{
  "dataset": "regions of photos with short descriptions (Visual Genome)",
  "vocab_size": 6471,
  "loss": "softmax",
  "embed_dim": 384,
  "encoder_mlp_ratio": 6,
  "encoder_parallel_block": false,
  "encoder_moe_every": 2,
  "encoder_patch_size": [4, 4],
  "encoder_depths": [3, 6, 6],
  "encoder_widths": [48, 96, 192],
  "text_encoder_width": 192,
  "text_encoder_shared_expert": false,
  "batch_size": 256,
  "final_lr_fraction": 0.05
}
Rows from expert 21 of block 2 of the text encoder, named by matrix and row number. Rows with one number belong to one neuron. Each number is 500 + 40 x the weight over its row's rms, rounded and kept within 0 to 999. All counts start at 0. Numbers have three digits each. After the name is the row's rms in percent of the matrix's.
# up: expert up (text_encoder.blocks.2.mlp.up, 32x96x192), inputs 0-63
# down: expert down (text_encoder.blocks.2.mlp.down, 32x192x96, transposed), outputs 0-63
up.0 079:505484486566528550532531463588528460452502518496445492539541488512532538542572477474552458522489451502516546469501538518529449500520449529581520414525470577580516477436495521514517448466468578
up.1 077:505453572561547552490511508468511540464453450534490495459493457466534558499500488519574483555430498552584471519523489472549510507551526549489483506448508509475506551462495522462527475529535519
up.2 111:564446531502535491460557500447457508506476559476468518509448461453594480452510519449494449427500494455485556579546494502492542526508578478525527543459462473500508557530499481492430513478556516
up.3 078:478483437532515527460556436537500475475454497442511489529505522598559568555539504483533502523574446468503543566507521515491456582540459500524511410438535528561517445453510486500430506454420537
up.4 125:508508566435490485464522542499519571498521519562491467501497441488488489497485423459544539454558504507538445503488453454506455466434523517565517568511479455411530490566466437524485527465433458
up.5 090:498501562540498459508466523486535591564501485544481520468489495465480522501458442529435562536548430482458457513524449482460531601432561490544537516502516508460562474496519499457466453428411507
up.6 084:542435506532560518436543461514519523488486494491474514505417469491561543514499564540466514493487484524459572527556500543550566560470571462498505475444494506474515582504458502492449407506497562
up.7 073:502478476514527513547554477552524487473438505525450463522522441553547546557561486480585502526522503496516509491506560508560450465517455494543518496512527556535565462468473507520520488476472543
up.8 077:533453529536504503529498453442468530459424484506498524495459439493530539510521541518528509498464504548526531496520466481541496542533508523491479489427494515514523544476499552449518434481479564
up.9 085:555441574554534526510495498456457535494429490516442523477460450479593549533515526510536515509482458540535529510545462475537522564497551484525503543432457532486513549530467548448484422465489545
up.10 088:552434535564547501479515461445460523474447497482468533519456449490588512486534535508523507484483507513519570507546511493549513554522549485474518512448470563502515526511489494447510433506519523
up.11 117:487481483491489524467470466488423437446533532465464516505427456517512491472515627502536463474421529497485550500518518530522501485512472457531518446433506484538458544521508504543507477519539575
up.12 076:561488529527573571595458451562501484511497485496434513502487438414529498532516459506489503503500422513492494461533480519487473511489510518584515427535450582560536504435541515481519435425467504
up.13 127:482471508504429500485486496485522479607559412516547458492482548507418482498424531573425504574457525522449448472491532509465507503525486432437488482482501487489529499500492465505543504542501507
up.14 107:482512496486503518511536507421457545501510530495541521469510489522514514537474553477518537489472462449539524567524576440501504543516486512489493557451538460473482530475486493483438527490509544
up.15 091:598474528539532490532444472460542503538515534522518523468491480368493516500578530499540507495512450527516450462545493508478465434450521567471468564496442524495488539491558555484546495478557475
up.16 069:536472538556546512578476437565504493496487478489393501511479488497529495520526479485493547516488471505462484502572507502495488514511488514584551452534437568524555447493506494517513451425424528
up.17 082:458526453481541506494605506573563511432457494536466459515527456547506513579526420448596476482566490468542497519484514487525433470483465545514530455489530500529542470470474488512482521467441540
up.18 093:617429544492519479502508495518478501509476505459534547529382484474515487449512497524514497405463521507499553463595531490534446500562523487472462526489452540516497532530551505481549418503490504
up.19 078:563418543525558517532521475407461541493458478543505523483418449470531525527517516522550498442433490552512507495554532473515494526529538496473470545454459512502521568506468562454516465484517510
up.20 073:557476476547544516514513451560531488442491507493407498536531431504556500510549473446571479465485471525481500474536522538478437469516483538583533464506435558538546526448500484515498460466478570
up.21 115:523488463498484525439524500472460493434482544459463527558462451512585452477518521469494427448429515473459580563498500529519551529545597474524491527436490493502461570522513477521468484510555519
up.22 080:497414567550506544484498465474477550534430482498505510516470474481547534530486541505532521530472455529531516563575438516538499594524526514473498516467477535499549493504493526436433452430498518
up.23 075:512478488556537527514488469590525494498484524497438499523516471500530509501561452462550487520501432518498520484525493529508444513538437548587494414545441592566556489471517503501501456452465518
up.24 077:534500517539559514521514487554498486475460559513424505526494445536525488540553443437555529470461464526522477487532564496537421504521486499557514455494461593536551466495506497500507465466440580
up.25 119:503504507488468448468469505510558508445518439515504495467513436479530512479549469521589578484536518606569500445501476487616502457444484522537473491546510499479491499515491479537563476545487502
up.26 109:499492525512497505536468495512519540506514412529530484473500449439521494493488454534583561496538508611576461484514449483541495497460515548523473501524427501476519512466491480505546490465510487
up.27 123:466482483487429517503497494481526487608522414504540457488496538515416504490435533553422535587478514499450459492488514480476530504514490434454528483476512477482515491500500493499504505517523510
up.28 116:532499509510538548547430474544516513544520529453502513488495500430559431493532464488470520476558428499473535535541450493448492535444536526558508472562390527529522496509541501499436487411427447
up.29 077:513477499553546527538570467556504467465462527540398487535525441530533507545517467472575506479488500505560470495509550505515405497519451508544504454490472560542538481479491507528504473469460586
up.30 087:541506534517542482496511479472487548407445550491475549543538474442592523473567506463539479447437474491550496526470458526520486471539592546466420526468454548476508584489519507484481452444526534
up.31 078:558407545533517527525489439433440530480426483545451522491460453489556520523528520556527529481445473546516509503615518449547486533536502513491471513441466501492513529499468538458508430471490582
up.32 090:558503491530481460463509496480468512422443534487520548566544462515627505496593464478531477458490476521518518521470464475513507498526592571499426499480468539483502552540491487486511454454513524
up.33 082:580431558571533510478502503453450516470453496518469510522442456492591510547515538524526536492499476540516528536567485433544550533548562524498512545440479509493511544492490518456515477452494568
up.34 092:533490474553537557598486401603536478514505492487479508504526506446527470540549465525495500516484433525511529499523495568476493497524516531530474424543458586543554534436515561455521455458471497
up.35 108:489474522556459453518482515521534503561523414556496498521501521517423499537449457595417515571516483491474424444478497523472500537530501490453516504512587540495535497532466458487570482524491516
up.36 106:556508558549538502463476516518506583564527541479471518520486517496503470481495473484410522492590417458447477525518479502443494575457559498549565507502451520507552482505543457490436501435423490
up.37 112:551473493603485527506459452474438457598490486428511553496512547513491492479521536548423494589494397477458487541549486554441469624548550497514487488478458572560584473505540510474467473438468540
up.38 106:454521452421493509506513505460510534450491545546502493473451515541466496536436587489490493448496573477494526559505600454523482500498514444470558518473544438443486469481466494536430533584515531
up.39 072:501484468516530557496564490556462502472453527497459491488488467573541600580548509483545534530538465473536507506546514454532425520522442529567540451437522500560494472459512476512412473466498584
up.40 103:473516470472520566477511513436464490464494517492476487509500499539502514540464600482496480482495514470483546558502589462504510526509482472483537502461549467416484469508456475507422512544506528
up.41 104:515493526509498484502474532508505529465504426512516523465484457447498484482516449544569613491523515603564500470518441445582507490435532513535481519543456488472497552509505496514540464477479473
up.42 083:493496478508538535535526444600542502452456519471486488486547487550521477534536420449539484487549465494513554517515501560517463470449476527545532431515466531541535475423541535512494519457440533
up.43 121:525509501532529571545425442547524482550512518433503534517488505449554462479536471488458469461556421488486534531530456554414469552476526523531503432582424557528557476496545511514442484420438454
up.44 104:497488476495482497486496477452444489453546542471489517514453475520529503508504627492519476442421545472509572531496564481500503525521494452503521502469531497482449519514492498522470489538536565
up.45 115:537493515513510553425546542448432495429489554512398523544511422516559529541568560448549483465427460438515507555517519484525483510531509544564534507417495496483477519529458469494491500486539592
up.46 118:477497521564460461513512523500521516552498421543435516477524539510447483540451469573421543585507465509466421472463492486478527559508508459446522536495570534457546473500475476502556481501472506
up.47 086:504492483537500524440586512515493459459458552518458503548504440599583544524568489441575512511507469473537527514526499503518473502512463518550542461386515533549460482474505476514462495462469588
up.48 115:486508486513523513523531528435436524441511568499495532491506461520541508539546552437516537494441488446549520565477562419508498512512491522522514533439531478475452508462479498503454528501500575
up.49 081:546442587535564492503514482457493578503464477509476518523447444458547512494514483512520545503471476539519528500581499486524513544520540519501486585455439540485535552480480516466478433436506565
up.50 096:493507607529502473535479544485538571584480439541459482474513510450456548541454444543441545559524450490495421471504447510475528521466551526525548516500526515463561469493484474443498507462470477
up.51 100:486469522544460451471484512498491528570503411539525470518524532511449551549446451564448532603495482500503468493492457533502554567518530504537504488463532518489588481517483446430524493481477507
up.52 115:556509554562524470471508536500522573565516530506457547489510486486507489503514449487464556498565426479474456545509461496432502544441558515555517542481451523457543502533530481483460488408451488
up.53 091:564466513455513470474525486478455500479473537466532532511388480489553487431510466497524456402430534512517573505582533466512479497501542463489444521513441497522470517524524509512503441511519534
up.54 083:476496483549503494496420523517486460499502427444558512479513478480491570439525537562503537620470491524566507474463406502502536501449503480544440516502531539484414535491500534450577477506485441
up.55 124:615454547504497504517428473474521498576523526504506547489428473464488522485544516476493501456539463502505450468610497511442475479473519487518470520525405530523562503565527534469525495443418495
up.56 143:492480540481487500519477501514532561484505457517546491460507463449521487487496473502599577486561511585574466501501402481526474485448520576528479506527469483462504510514461495482533509468476454
up.57 130:461476498473441518494508518487542505603543414490525454508512542522410485494422524552414510590468521508452446479499527500471538498522491428434521492481506493482505477496468471516502517526527494
up.58 078:555413545542565514511497456475449567506440478516467509478435461469553525544512507530532526517440478551536527498595501515524536538537547497521495521474477525480533585475482533448496427448488549
up.59 088:526471501499505544446537488485476511473497530464447523564513482477573468442502499476490456492462475480459553556509427544519536575568602499491507505442468492497516562556496469536445483467535512
up.60 084:540437574528536566470506472455488553523448483507503504518473483488577534540500517539527493524476475507551496541577456550510507571524521510496511502463478532487591547514472570422439461426497517
up.61 114:501516572464541491474525541514549544500497535550460459491506416480509495523493451436527570438569487521540433521503412478471449464439519545583554534499450464437534484560470477512469523430432492
up.62 099:607499529580525503502472487526490502565511535439498549490477536478526472464523505488434503485556412454415507552544482504443507604515524527523522477542411568542534481521547517488436496429450487
up.63 125:519492536490478478492455507511514543474524439513535492449500479443529476473510459500589601492550520585568475485497415448573473470439501565527456530522459500466489502517477496524542481487507471
up.64 101:556463496502525557453520473463461522460462539461452544536491460499613462454518520450509471433512463468484570558516486503520536541535598530516490519446500525512498566503491512498458498471561516
up.65 087:560440522603525495505530408511517543481433491449497543531489523493591488455530458534510510487495431493489536539548501525506490611550531509425467479483479571506538509462514527452502433427515513
up.66 110:486508483517491547511521505407456514492496523484488508504499433539555527536503547487541513507445516458572532573513567443488494542509479510497501542448526493474474515483462481508448529500536555
up.67 133:606422495533504450486499463526508456538500516475510535536351500490493503473534525549506434430461524523473521449606553558482484495547469442489449475499417526539531527519517512509544429512479540
up.68 122:502507515503494481494494512514545520474512420527523511471504454443535481492503444523586582507545489615574472465498437492561477474448515536547489506537460498491501548473500500520546467484483514
up.69 108:486517501453483484511519519402501557516477520528530516496473468527495508490420525450536531443516526456542507593532555465475472515518482514540518567468504438442492507495497477498413531504506519
up.70 076:607462543455541506532463480483523519551525556482547543486477502397524509478521501461532438442531482498513496491547456569440415474508551568495453492509386511513520551517546542479486498434491465
up.71 088:569418546539539526523510433486474515513453493506454530497414451450571514505514537516518499472464476522510546511578498505534492564526557493506515500483460525511553534514490555454503429427485514
up.72 097:583505503552500478464513483480505495422444508472492539558489446520621487474563481486512464451459483502489547497509497511531532530555563525469428519453453557474489572549495477463536446492508529
up.73 087:541420573532541510459517472453488554479482488533529503508473459485588548470546491486528543477443471555521494521556480425539480547511541525502467544430468518526494566490475489478477458447497559
up.74 110:532461482591496523486475464481442462594488491407526541519501538508502498454500511532425502565505395455441491525525478554452464635533546506531475483451467561553584456503564498475462489421467529
up.75 085:499525480512494498506576510583576482445522535541479470534543459538530514543523423439600500483541478484546466510489451515521427473473467529594538433524483503520519437487489486543472503469432518
up.76 109:525496478533522547439524520448451465449525566503426524528500428523549511555573578444564478462414481457508521535501544510521521518535510501534525493419514483491461528511476503515477479487537590
up.77 101:471498571498530495457559526446510583490449474524527441506556507487540537486504450469562515593496477494574436547455413474503529494474565588522437562461497501446522537498454475438489525444510464
up.78 115:536505513507476466492483513514541502477542468481473525474502446467517501511570457519550538491520497593546462449505465492582521458419500532560494478531437509480480501525524500521604450498447506
up.79 089:566480530553566547615461470553490512556537497492500538520456501467520452519516487524443463471521435501493533519564504499447482554448494507525539470573420561540539475468573509507434479433453476
up.80 109:468484510467507491560521467551514536478481446594486470524435484514489477542439459576471476467516563569490482478473539511534543517534499448444501499538527470448521527508464492480498448552435538
up.81 102:551469520461533500473515496409508532501467531489482502513455455471587500460517531465551458451499496464500547546562507486508514504514593546531462563484474486517520564507470509495462510492571514
up.82 098:499502491547529539481532498429462538488476515493484533528531465547568547546548549453519522573490455464553542586504513464503484558519507538525494526435545528504475506459491475504422520474519524
up.83 090:576485531432490473490477480476494485545513535465577491459458524459476542422505504478551420471502505480526499456574501492475434460497502518494445505547409479559510523543531505487528520513524465
up.84 087:537423577561489507470505476459458517487444479501432543509461441483579529496524534477532515491467477538512548530553469471536543580518542504511524518474492518489552575529485510480485437479490531
up.85 102:532509511530567485510513503426493561445441545473460553494507475456573503496562528454538544481492482470532563554506517442519500481473507530485460597515476527450477506495522521494448484495532517
up.86 079:467539520496495547434622532478546508494457549547493442533516447590520584547509474447540475502511515476517498516519521468517463503523469491513542478428522478460511470492449446525444544499469592
up.87 086:534444544594547517474526493446455563494416483513445513518444460524592537510533506515499525525472452531513516553561488507565534567540536500492537530449487551521532527493491512466493466465499541
up.88 105:471507570518517488480512507419474589491431500511543480499555491485552579490494450454563518530526460482570476571457462474514498508455509594512437571501485487479513496475452484455481535432497481
up.89 109:517481543484484475504457488501546534469521464491534515431481465440537505499518469493587615490531493594546474474500431442542516476436502554521503502529440535456484519533489496516519483501475438
up.90 134:479468493488447510500500494468520484621521429491531461483491547533420472478422535546421517567486513500462463480486533488467537518518482423429529494494520465477521476503479471491511518538513493
up.91 105:408497485514486534543470410514513471499446506445490434438563517517542541543512521483512537575498450443504516560471486483480531524485465556516576458479503468520527460473458587463439530450498511
up.92 124:517490540492491496498463504522501540481516435518528485469492472437518467503512462524591587497542487573573478474512417468538493495428532556551484510509434493481513531514506510509533476458497457
up.93 106:474511501480507544458555517438447503455532558497463500520477440552514465564517530443510488472475513449471530545493589446492513517491496476511589506440560468444471500522471465540427517533507590
up.94 095:485482507567486584543440439471487483521432488456537497503510510512570520495519520496515512564451414451528487585538447484459484589533476539474474484477502536526531483484523564451435502422499474
up.95 102:514495510559545585494526519442439510462469541490431538531521459544578549536547533466520521540451433476506536560518524489508509566529517499531538527414540503487507517473483484498441490448489585
down.0 109:482626468491485524503446434519503505499549478452500442487558471552516490464519468489495516488458501510544460478449485463483481461438469514401489453543519520477504436558513481511467546481404430
down.1 049:518537420519442503503497465536509561526545523461429482507494573484524420570479474446539487484571514473495557479521450509473518515497540479534466439497414458525513533444448513437462539489521479
down.2 105:522445462592427564503487496545456455491570484486493577557459526493501476538510519557419484506517469480472554529517503539476528607546509470529514469518542541495511554487452533503514421523483571
down.3 114:483650501505464501520468444501475508522541504479559440475517498550460451464517457495478516521521490497525492488433491441496502472400390519450507497579564534479491431560508433535496525496426400
down.4 112:486460550462519475459486500509501504512514510450557502449486524491512522440484488459482498476568472496511499528538479441464518530401534540437522487587475475505475385615515457554430544427510428
down.5 095:454490430509532520563478498495512471560504495496529532433463437536466472489436577512446500499468519442513471545533545538417532554519442447506537514529560542469491481497537530527463487517543504
down.6 061:488464404493427481455492419517614431547531480438490487493476553571476411467470531504494489482515488517451513508576521566510499525566470467530528416470497516565515487558553550469516466532578493
down.7 109:485624470489505521478520411528478509468540488453535450480559488542505501445558471462503519526472486454524484487488483465481500476415430536408468451532531505491479435560555476527473546447405445
down.8 061:548372524474488470489535556518550461498524504502451507520493509390508493528470481500488510470532513531403511511495443548572528567551593441562522521470400453494472542477438538474529516529567535
down.9 065:495363524431515465475538493500560474532488504507477512535414470481434530510515473521509524475543545558481499437540500554524496496451505459588484541399443439524555494516504477487545498573597530
down.10 063:535415471501494463460533539521556456476491507493499541527454468454514525458474474592476462512527532511435531466563482542539540544554546457562466514440414478541520544436493484478538449521548545
down.11 114:508617447535480503557513514494464495445500580533524509530552394526543522541577485424541503460425456448602495535485449525483454474483510554488495514462573530481507538487504457534479476462407486
down.12 095:442584433477496531553445406565550505532537458437550426464541511545501490458520499507480525495507466494521511471489510477457470489435449515410480414559496506526510436545516503515474533429453452
down.13 123:485526490456568486473592513466455513524438484542563481538466410522465532488456512503527475495366554501519541521477537505546519513485488458475545507416518490468541554458537496518501492562454485
down.14 120:488636442487462508494502482521445496487499552492510469514550503575535449489534499431553476493474463484530525525476465484487483474476407531482462510553634493528426470518470480513471524488470418
down.15 089:487408447564496537492515513562609454582497462512511487556497556481574538435494478523500485574522422429464523561546498580433500584573533473559451475464438483538549524473516506424482520458548518
down.16 098:452591438528528568522477435566491495531532450446504465487520550582511474446512504493439502512500485454489492509496478468427500472426435504427520413559549514485491400561522503553465531488441436
down.17 112:505617471465511493482477450518461537478531499468539453471551502549526497471511456487517495474501517501549498497488468455485473457422457552407487460553533506491489423589523473554479560464424417
down.18 081:505434466503489512459509533541483399468494511482528524555458585500485465499473486512459501501469483526452518515508498501526470492591520463510513455450400505506536557479543545579528506517481553
down.19 061:514430507494472480456505417571579501526509489480405513487485535461488508475523489509472529504515503478531486475540472489457469509458512511546531494518422535512522483536501503507555552449544477
down.20 106:508619448515478533502461417539491503506523514464541463473556490544504471454549460503461504534466470504542484468474485441485470482447477535396478444548524520488477436588516459530465531444424421
down.21 107:535457488589435556493518558463469492483521490546481562554510495508486515601522502525486481541525447508492489511516518498494513545577507493531496511469514542505551576452483546512563434473437550
down.22 057:539365516480483545506507470494531489493455538523496480538529497440584522515504532474560497483606488556511531504532454562480509477514579487568468471474474487491518499491482527513531458481497526
down.23 104:496613460467504559515451415579500491495546504479518463478538494563514476435530481527467526509484523520513483493474494450470490492412477543425499427542501532478477420559533480509489544463397430
down.24 112:493627454507493538503469455534481488512540479462570422469505512566521514457513501481506527517489479467518502522470468470468482500431449537411473453554527503524477412580534465548487525457394414
down.25 111:431534547522549517493531505458510577530542431529497489544550589522545446473445436546450503547497470525524494556451484462523494554519543530502413561522520531451500509544470435484483556427506436
down.26 097:461485554495529540466530460509550573526526471520505452526566543480528491475471438521506518544527469532522441526466454484521486527466536549472426506534503475465512461594468442455471576402501389
down.27 117:503571489465570486467590523471459525504469494531534461536490459529484480521497507499531448450405559510497496504483530503548505507516476458476523529435574491470516540425503513520481513565476482
down.28 107:480527495471529523568423431574543508531528508449542461472495506468513470449461477541480495471525495498446519492514502495399484512431531481466466476603442505438518424557529466519448521453487443
down.29 112:504652463488518540483461443538460509526530504465539448477544481560505495451533469470487531522502477485548477496469450472483501479419429547407487455567542529520489437593527471528483549468420440
down.30 084:479453504544486505502502573479496500467505438560465566485464554424507500514504481567502499557469494538473522448488529480537538568583510453509467531489478538513466541396543541497543419574525557
down.31 066:556393514461458483495478485507580473551480442491504555517457504434471531526490493529537523461563523489510485498534509486497518482492545516556539526501431457445535502502492509421521482465526476
down.32 085:532462540581467530541535557477454496467470465508505614517504581414513473487524503557513481539464459534494499474464522457552487550596543498477496544512482539529489537453537549517588451506471574
down.33 065:508374518444500514443508469471603496542453523567487499514464488485434498515468461477522533477558535544451499483521481561501543517485519505578540535472464512519511549499458498455553495568551491
down.34 107:488566438463499502495452388590508477512504482451516435478517511505467471412507475490496517519470515481488508451487494480475459457423527523437476404542456494533534456534533496512506537484461441
down.35 103:467486490494531549467507495457457480534460468513539495495503432568442540496499619532481515512415546490500498511512548524518485546486466413467551515431525492484500520507529507510535498569470503
down.36 105:482494436524473569542394468534564433569574463451521507434482481488496486462467544523418526502513500424489481502541521520391523535467428445509536479607492539481486450554513494526471495503520502
down.37 109:524510416547509522496475483506526483557558476443489504482476502561439436418489542587446493531447509507428536474515563540481497504473474434524483469550514569498468457548553460566522452572533458
down.38 117:506614477451481509490510519446426482459516535499539460531534495559543505506544497415551454466452480448555529543482446450511469460487446552440498508496610470580484446540464478520467531485462469
down.39 110:511654462492505506514458453491467516510560494506535469477541494593499469486549463471455490502505465470544495498470484478490490460408412525435497490587596533496477448543522467512500532491420409
down.40 112:505605434484456517488488506488434499480529560477551460522552454603546490530518503415540458477488455448549538505503431492499508452434431551472480518527609496532492456550480480541452549484441442
down.41 097:440523538504527531450553465473545582534496464489468470521533585498497476459453455529479525557532475518487504522481490454497479567470523525473449529535506493459488457572439435459488579462549387
down.42 105:459634477467508470531480465557478515510527487463527417494521501533488472446513444526488500510489535534497505479451494433470495475409471525418483472575536502495524418549526470541487562483418434
down.43 113:475524469479521501539450427611569489560571461478516453471484504485479427411464483529462471474509528509458493474496508488460494493444491508453494438612446516488500458528545470525444499488473422
down.44 114:505598427535469525519487464453472490476517584523535501533516446553558522558572509436550494482449456430558511544488468512477488476467400545471471511515640521508489506525495503521476511476433464
down.45 120:508621445547450524536454492513473504467544519519525516477553474542552511542565490459501477516533444495544493491466480507520501497445411532467501502547627533542479477533487482515472490441455449
down.46 110:485504485495573531457512511445457479522485502527531506468438430583435559508457589541457519532441531475509521542538553517520537524461423435480561497402553520478511518513527514539501498535489498
down.47 115:505632488510480518514464482511475532485537539497530447492530490565522506491552468470489529500512470500580485486473457450488493457390429545442472494570546543498483446549506461536479523471440425
down.48 127:493625458507457516501490493500462531457525522506538464509545483564569498519539489452524467490465471478547515541483468452515483461468392564444458504554614519560496481533491498518460537469425436
down.49 055:528433512475482478466506467535551500523494522548501510495490502480499567502503516439532507504565512524520453455519514494536447438449533525499540477489464491488509497538474468523559527468479515
down.50 092:467472467516553518507566495486490501564454501511511514466439455526486544500438581517474505515454509409471526568534565508477520554554456421473562511471522510469529516493523535494440540531513514
down.51 097:485474500502522513496553543406443499542453462529519536479442526563472530515464549540512501535456513485470518518475601490588506529534463468474489541467497526481489550449520506476532487545502543
down.52 112:487475452538483554554424453521569442574554472460508509421489478524470506511465551537439534543516468439481484540563501568402519558452441461485559492556499538471521429560527485501442498464513483
down.53 085:526442479520498491498487582535458386467489504495484554535419519473507465534467540562438494457484514532452568494505511548511507576598490438529496509460463499553529597470514528535552438549505564
down.54 083:506566428515547504537442493558500466541521496505469536534516456522483485470475448569458480452481522475442511470505538564449508501492515419516474511510495554440502534510604466492474476532455487
down.55 110:459532403516482517507489477575583458547534426475527455472502528523468505480433493529419499505508479464473503529530478562398564582517484492500533418521503511528500459507511487495465521493532472
down.56 128:495425554495494510478471497465510570514572451497504488534525524502518494450456463487518505502516457543536437506491443446488468518466559548482437581553466496440523506551453440492478526422513400
down.57 124:471533479457559473457576515454428532512456556521518487557457482531450482495469482500532442490411560503478519509506532477533523514500508460443534500407530470466559541454476505483490504582460486
down.58 062:572417543484461448471473506509542500504495507468460534487462510482511566503469526520510521491534498543501458503542442529534497466506526518546540500420478483486509551545473451486503509477522516
down.59 087:519416509559413514486479547528488503531519466512459580553487510463474485593513536533443513495506405488466516501504539469505510557550510478531532491503498568493522505508467522498526438474478555
down.60 063:517428508456485525488486501569575469485528558548451501511524442468573520463520527496554501473531528520488465449578455540501483487474529527593480492468485478525525528516524486477532501531506498
down.61 102:504489548501516471510464450534535502541499507411523498437473537493521496436482517472489514507553417471531497523522485438456513514378485524403539473596494521501506391587533495503431552409478439
down.62 097:503444454547515547558413457561583456511591452458520535466464511509458480435474581556423501490497496492479538452501520550431526549509453442562492453603493538493458453537493479527482438536534482
down.63 111:484438563485491499498513524467503565523527430507471495541517535482529472463442447491498484509507477553513459524508466485516483558463548545498444566536490506455501530535465452494476547435498425
down.64 095:506462468566434551500474511513490492521530458472467529526492575513500460570511527582477504548480467519473502498481512505468495569585540465530508459463480536500573568445442539504543445517451573
down.65 067:482452557508484500493514547435463541452500506498490492466546545522599527507517472426539537540494391499521501556482510483508505546513496570504511542451456508523487537468500529492464511462551550
down.66 120:493620413503446515513480479496476511472538525498503483503557480565566479538525501434517484502471481462530512522454472507490491445462407570488471473525622516524497499512475480510462537466463428
down.67 130:477590447524533551482538455556442465437463512446528483541502484572525496495516493523432481482418514497473523497460523530518515501497514484435533394447497503499481491510551530561456491529406554
down.68 109:460522564516497488495538480460503556546521462518491468529547545481533459468451422535475504546531453525521454527479470471508483550469541560474427533540468501437524503556432443490482551414533415
down.69 116:482560469453469529509514490489478447473554532475560473530514531517497454499518538436540456462486476506509542493494473473516487465501420547464455503544611504589472470517485510534469535516539454
down.70 075:511441478496450529550473510557597455513532480456480500532472537408487467450448505541485476499546520526452511513525542544454504527601547496539470450554406523512524506474493538528474432516537574
down.71 056:519414493481503426468521511481526530460456512572466501531459421450510553526500424445508508468489481477508519516522486539504476453463491511505526604416474424552475532531434454496489482452583491
down.72 087:540420549566504496465484579456455480494500483481508595525479556506534489511505532545510502541484469531486478517479533434535528515567532522485515536497519534501502564455503514563574420498461526
down.73 066:495407598455501473422506529515524516536457447511461512480462518467411498524462499546537514525543503547470473501514482501494525453495555490547517527491414485438489514482454515446529509535563544
down.74 110:519503420536519550502462520502528483534577449459496542468460506544428426456465536560434491529483494504475563473497587518452506544479485437505477469550509559501451440551541454532525467562543450
down.75 113:480614476479508518506485452527479507488544523476557447493523455536517493447555458482504496474495493506532515524485480440470496483394471521403498467562531500495496433577514450532481550475402405
down.76 117:499656445568467523507478481490433496469547530491517507521538459542546512533548488453520487489506431448569487511485462469499467470459414534446478507538623539522482480520473488533482515451408461
down.77 091:540512515548490502590486508546533509516497515535455557487524497499515479589534504516505529494491448452526504504526556518473499512559492496533537520481470523459519593411473585471483473485497555
down.78 106:455535520533519507478532496526515595545507458479490454555507579473544461446444442544479499565488422533477484545443517479502476598509566537464461491512479538465537500520484466468472553417488471
down.79 109:482570474519522523541465419576537479555555488463541437438511494496463445438508465498488522480528505502467500483492507499443495482448459499442482447604526516506486406563529456527482538498466410
down.80 099:487497487481526497457574448484568492505418497490482507463508553539438548503505558510541507527580494463464508481500492534565492484470496493477495482459571462562488430513454553445513502512634433
down.81 090:522434453558468542557502532502465443478525474496455530516496522475507453563482566541499503537498438503456555502535503528512467574625508485555480463459508508512489558427463553482556428505488586
down.82 125:479663461521495517522505456514476552501539488500515461492565550575495456502513460493527501505489483504520489503455509482534483465472395549462457492537612512534455457512489489500483514508487442
down.83 088:457448480509495526550513526555561428482551498506516503536477528443494507459454531538442455473528535484459527536539528598486533571588553480547479446500459488545516534449507520534471464549519554
down.84 068:521413550454491462431520479510585497514466502535452524508426472442471506496432508570516508482499549548473456457548455527512498475526529469583493519461472467521499546481475517484556504520570536
down.85 103:448476501578505538526545503487460510468439449507526519462525517493507538538461517568475526573481484497505527512493521508559502540575517505479510505433549485511491541405532582474522469516487529
down.86 110:501615482489505503482455476509453523490541513462533470466535464586485492470544474455501494477505471477558473520514493444505499468403404533421500507571575514528468413574509443554468549458435397
down.87 066:565375556472501500444500506479543521529448530536462508500452461399463563498508485482576479470523516526464484484519479561541474498532555494576507526444421496489554544465508533494564449533579534
down.88 098:536521512575526511599517517566503490497495487514486536511505526468499497525535509505511481536487460502481503478481554526490521521629507487558461468479506504467512574406462553435546453511497561
down.89 094:498481588485487518472523508483541550559558448515474463574486547489544473474447457515484527523507473523526488542522469483494508571484534537467436508504497494486541478541460464490467523430520435
down.90 127:500516478457555479452577538447425509508415530516538500544466484536472499496482495509527444477385562493493528522479533474541515489505506448462525513412537488468534546444472514521486511571473511
down.91 095:495544586482495476428529526444400555485454500477520464510538573507462489544478469466522485532503539528485463513451563401555475451479547517438549532460502490509529451502517541540495537526457544
down.92 104:507455556477496512491471469496536578543550476524496464523526540480505468473462444499490516528538449522523477513498446486486487541475525566465442552567486473459535480544440436474452530413477421
down.93 118:526615471482436509492458513476444497487541567494549473515546469574549498521540500439528495481504445463557490551487463447475467478431382582431490494517622521534489451554493468529462516456435467
down.94 086:497494560494512492412557501452444500431486511472505501516576588493502521505577522473516468549493504539525480487426536457606460454548494539488471506455527479560463503474503528471563486533525496
down.95 126:457647447544468516509522491494506531514545494519547474487536523589516469500535469497488511512480458491528485499461482469502493519470401532454462500565644529530467433529456478511485527486453408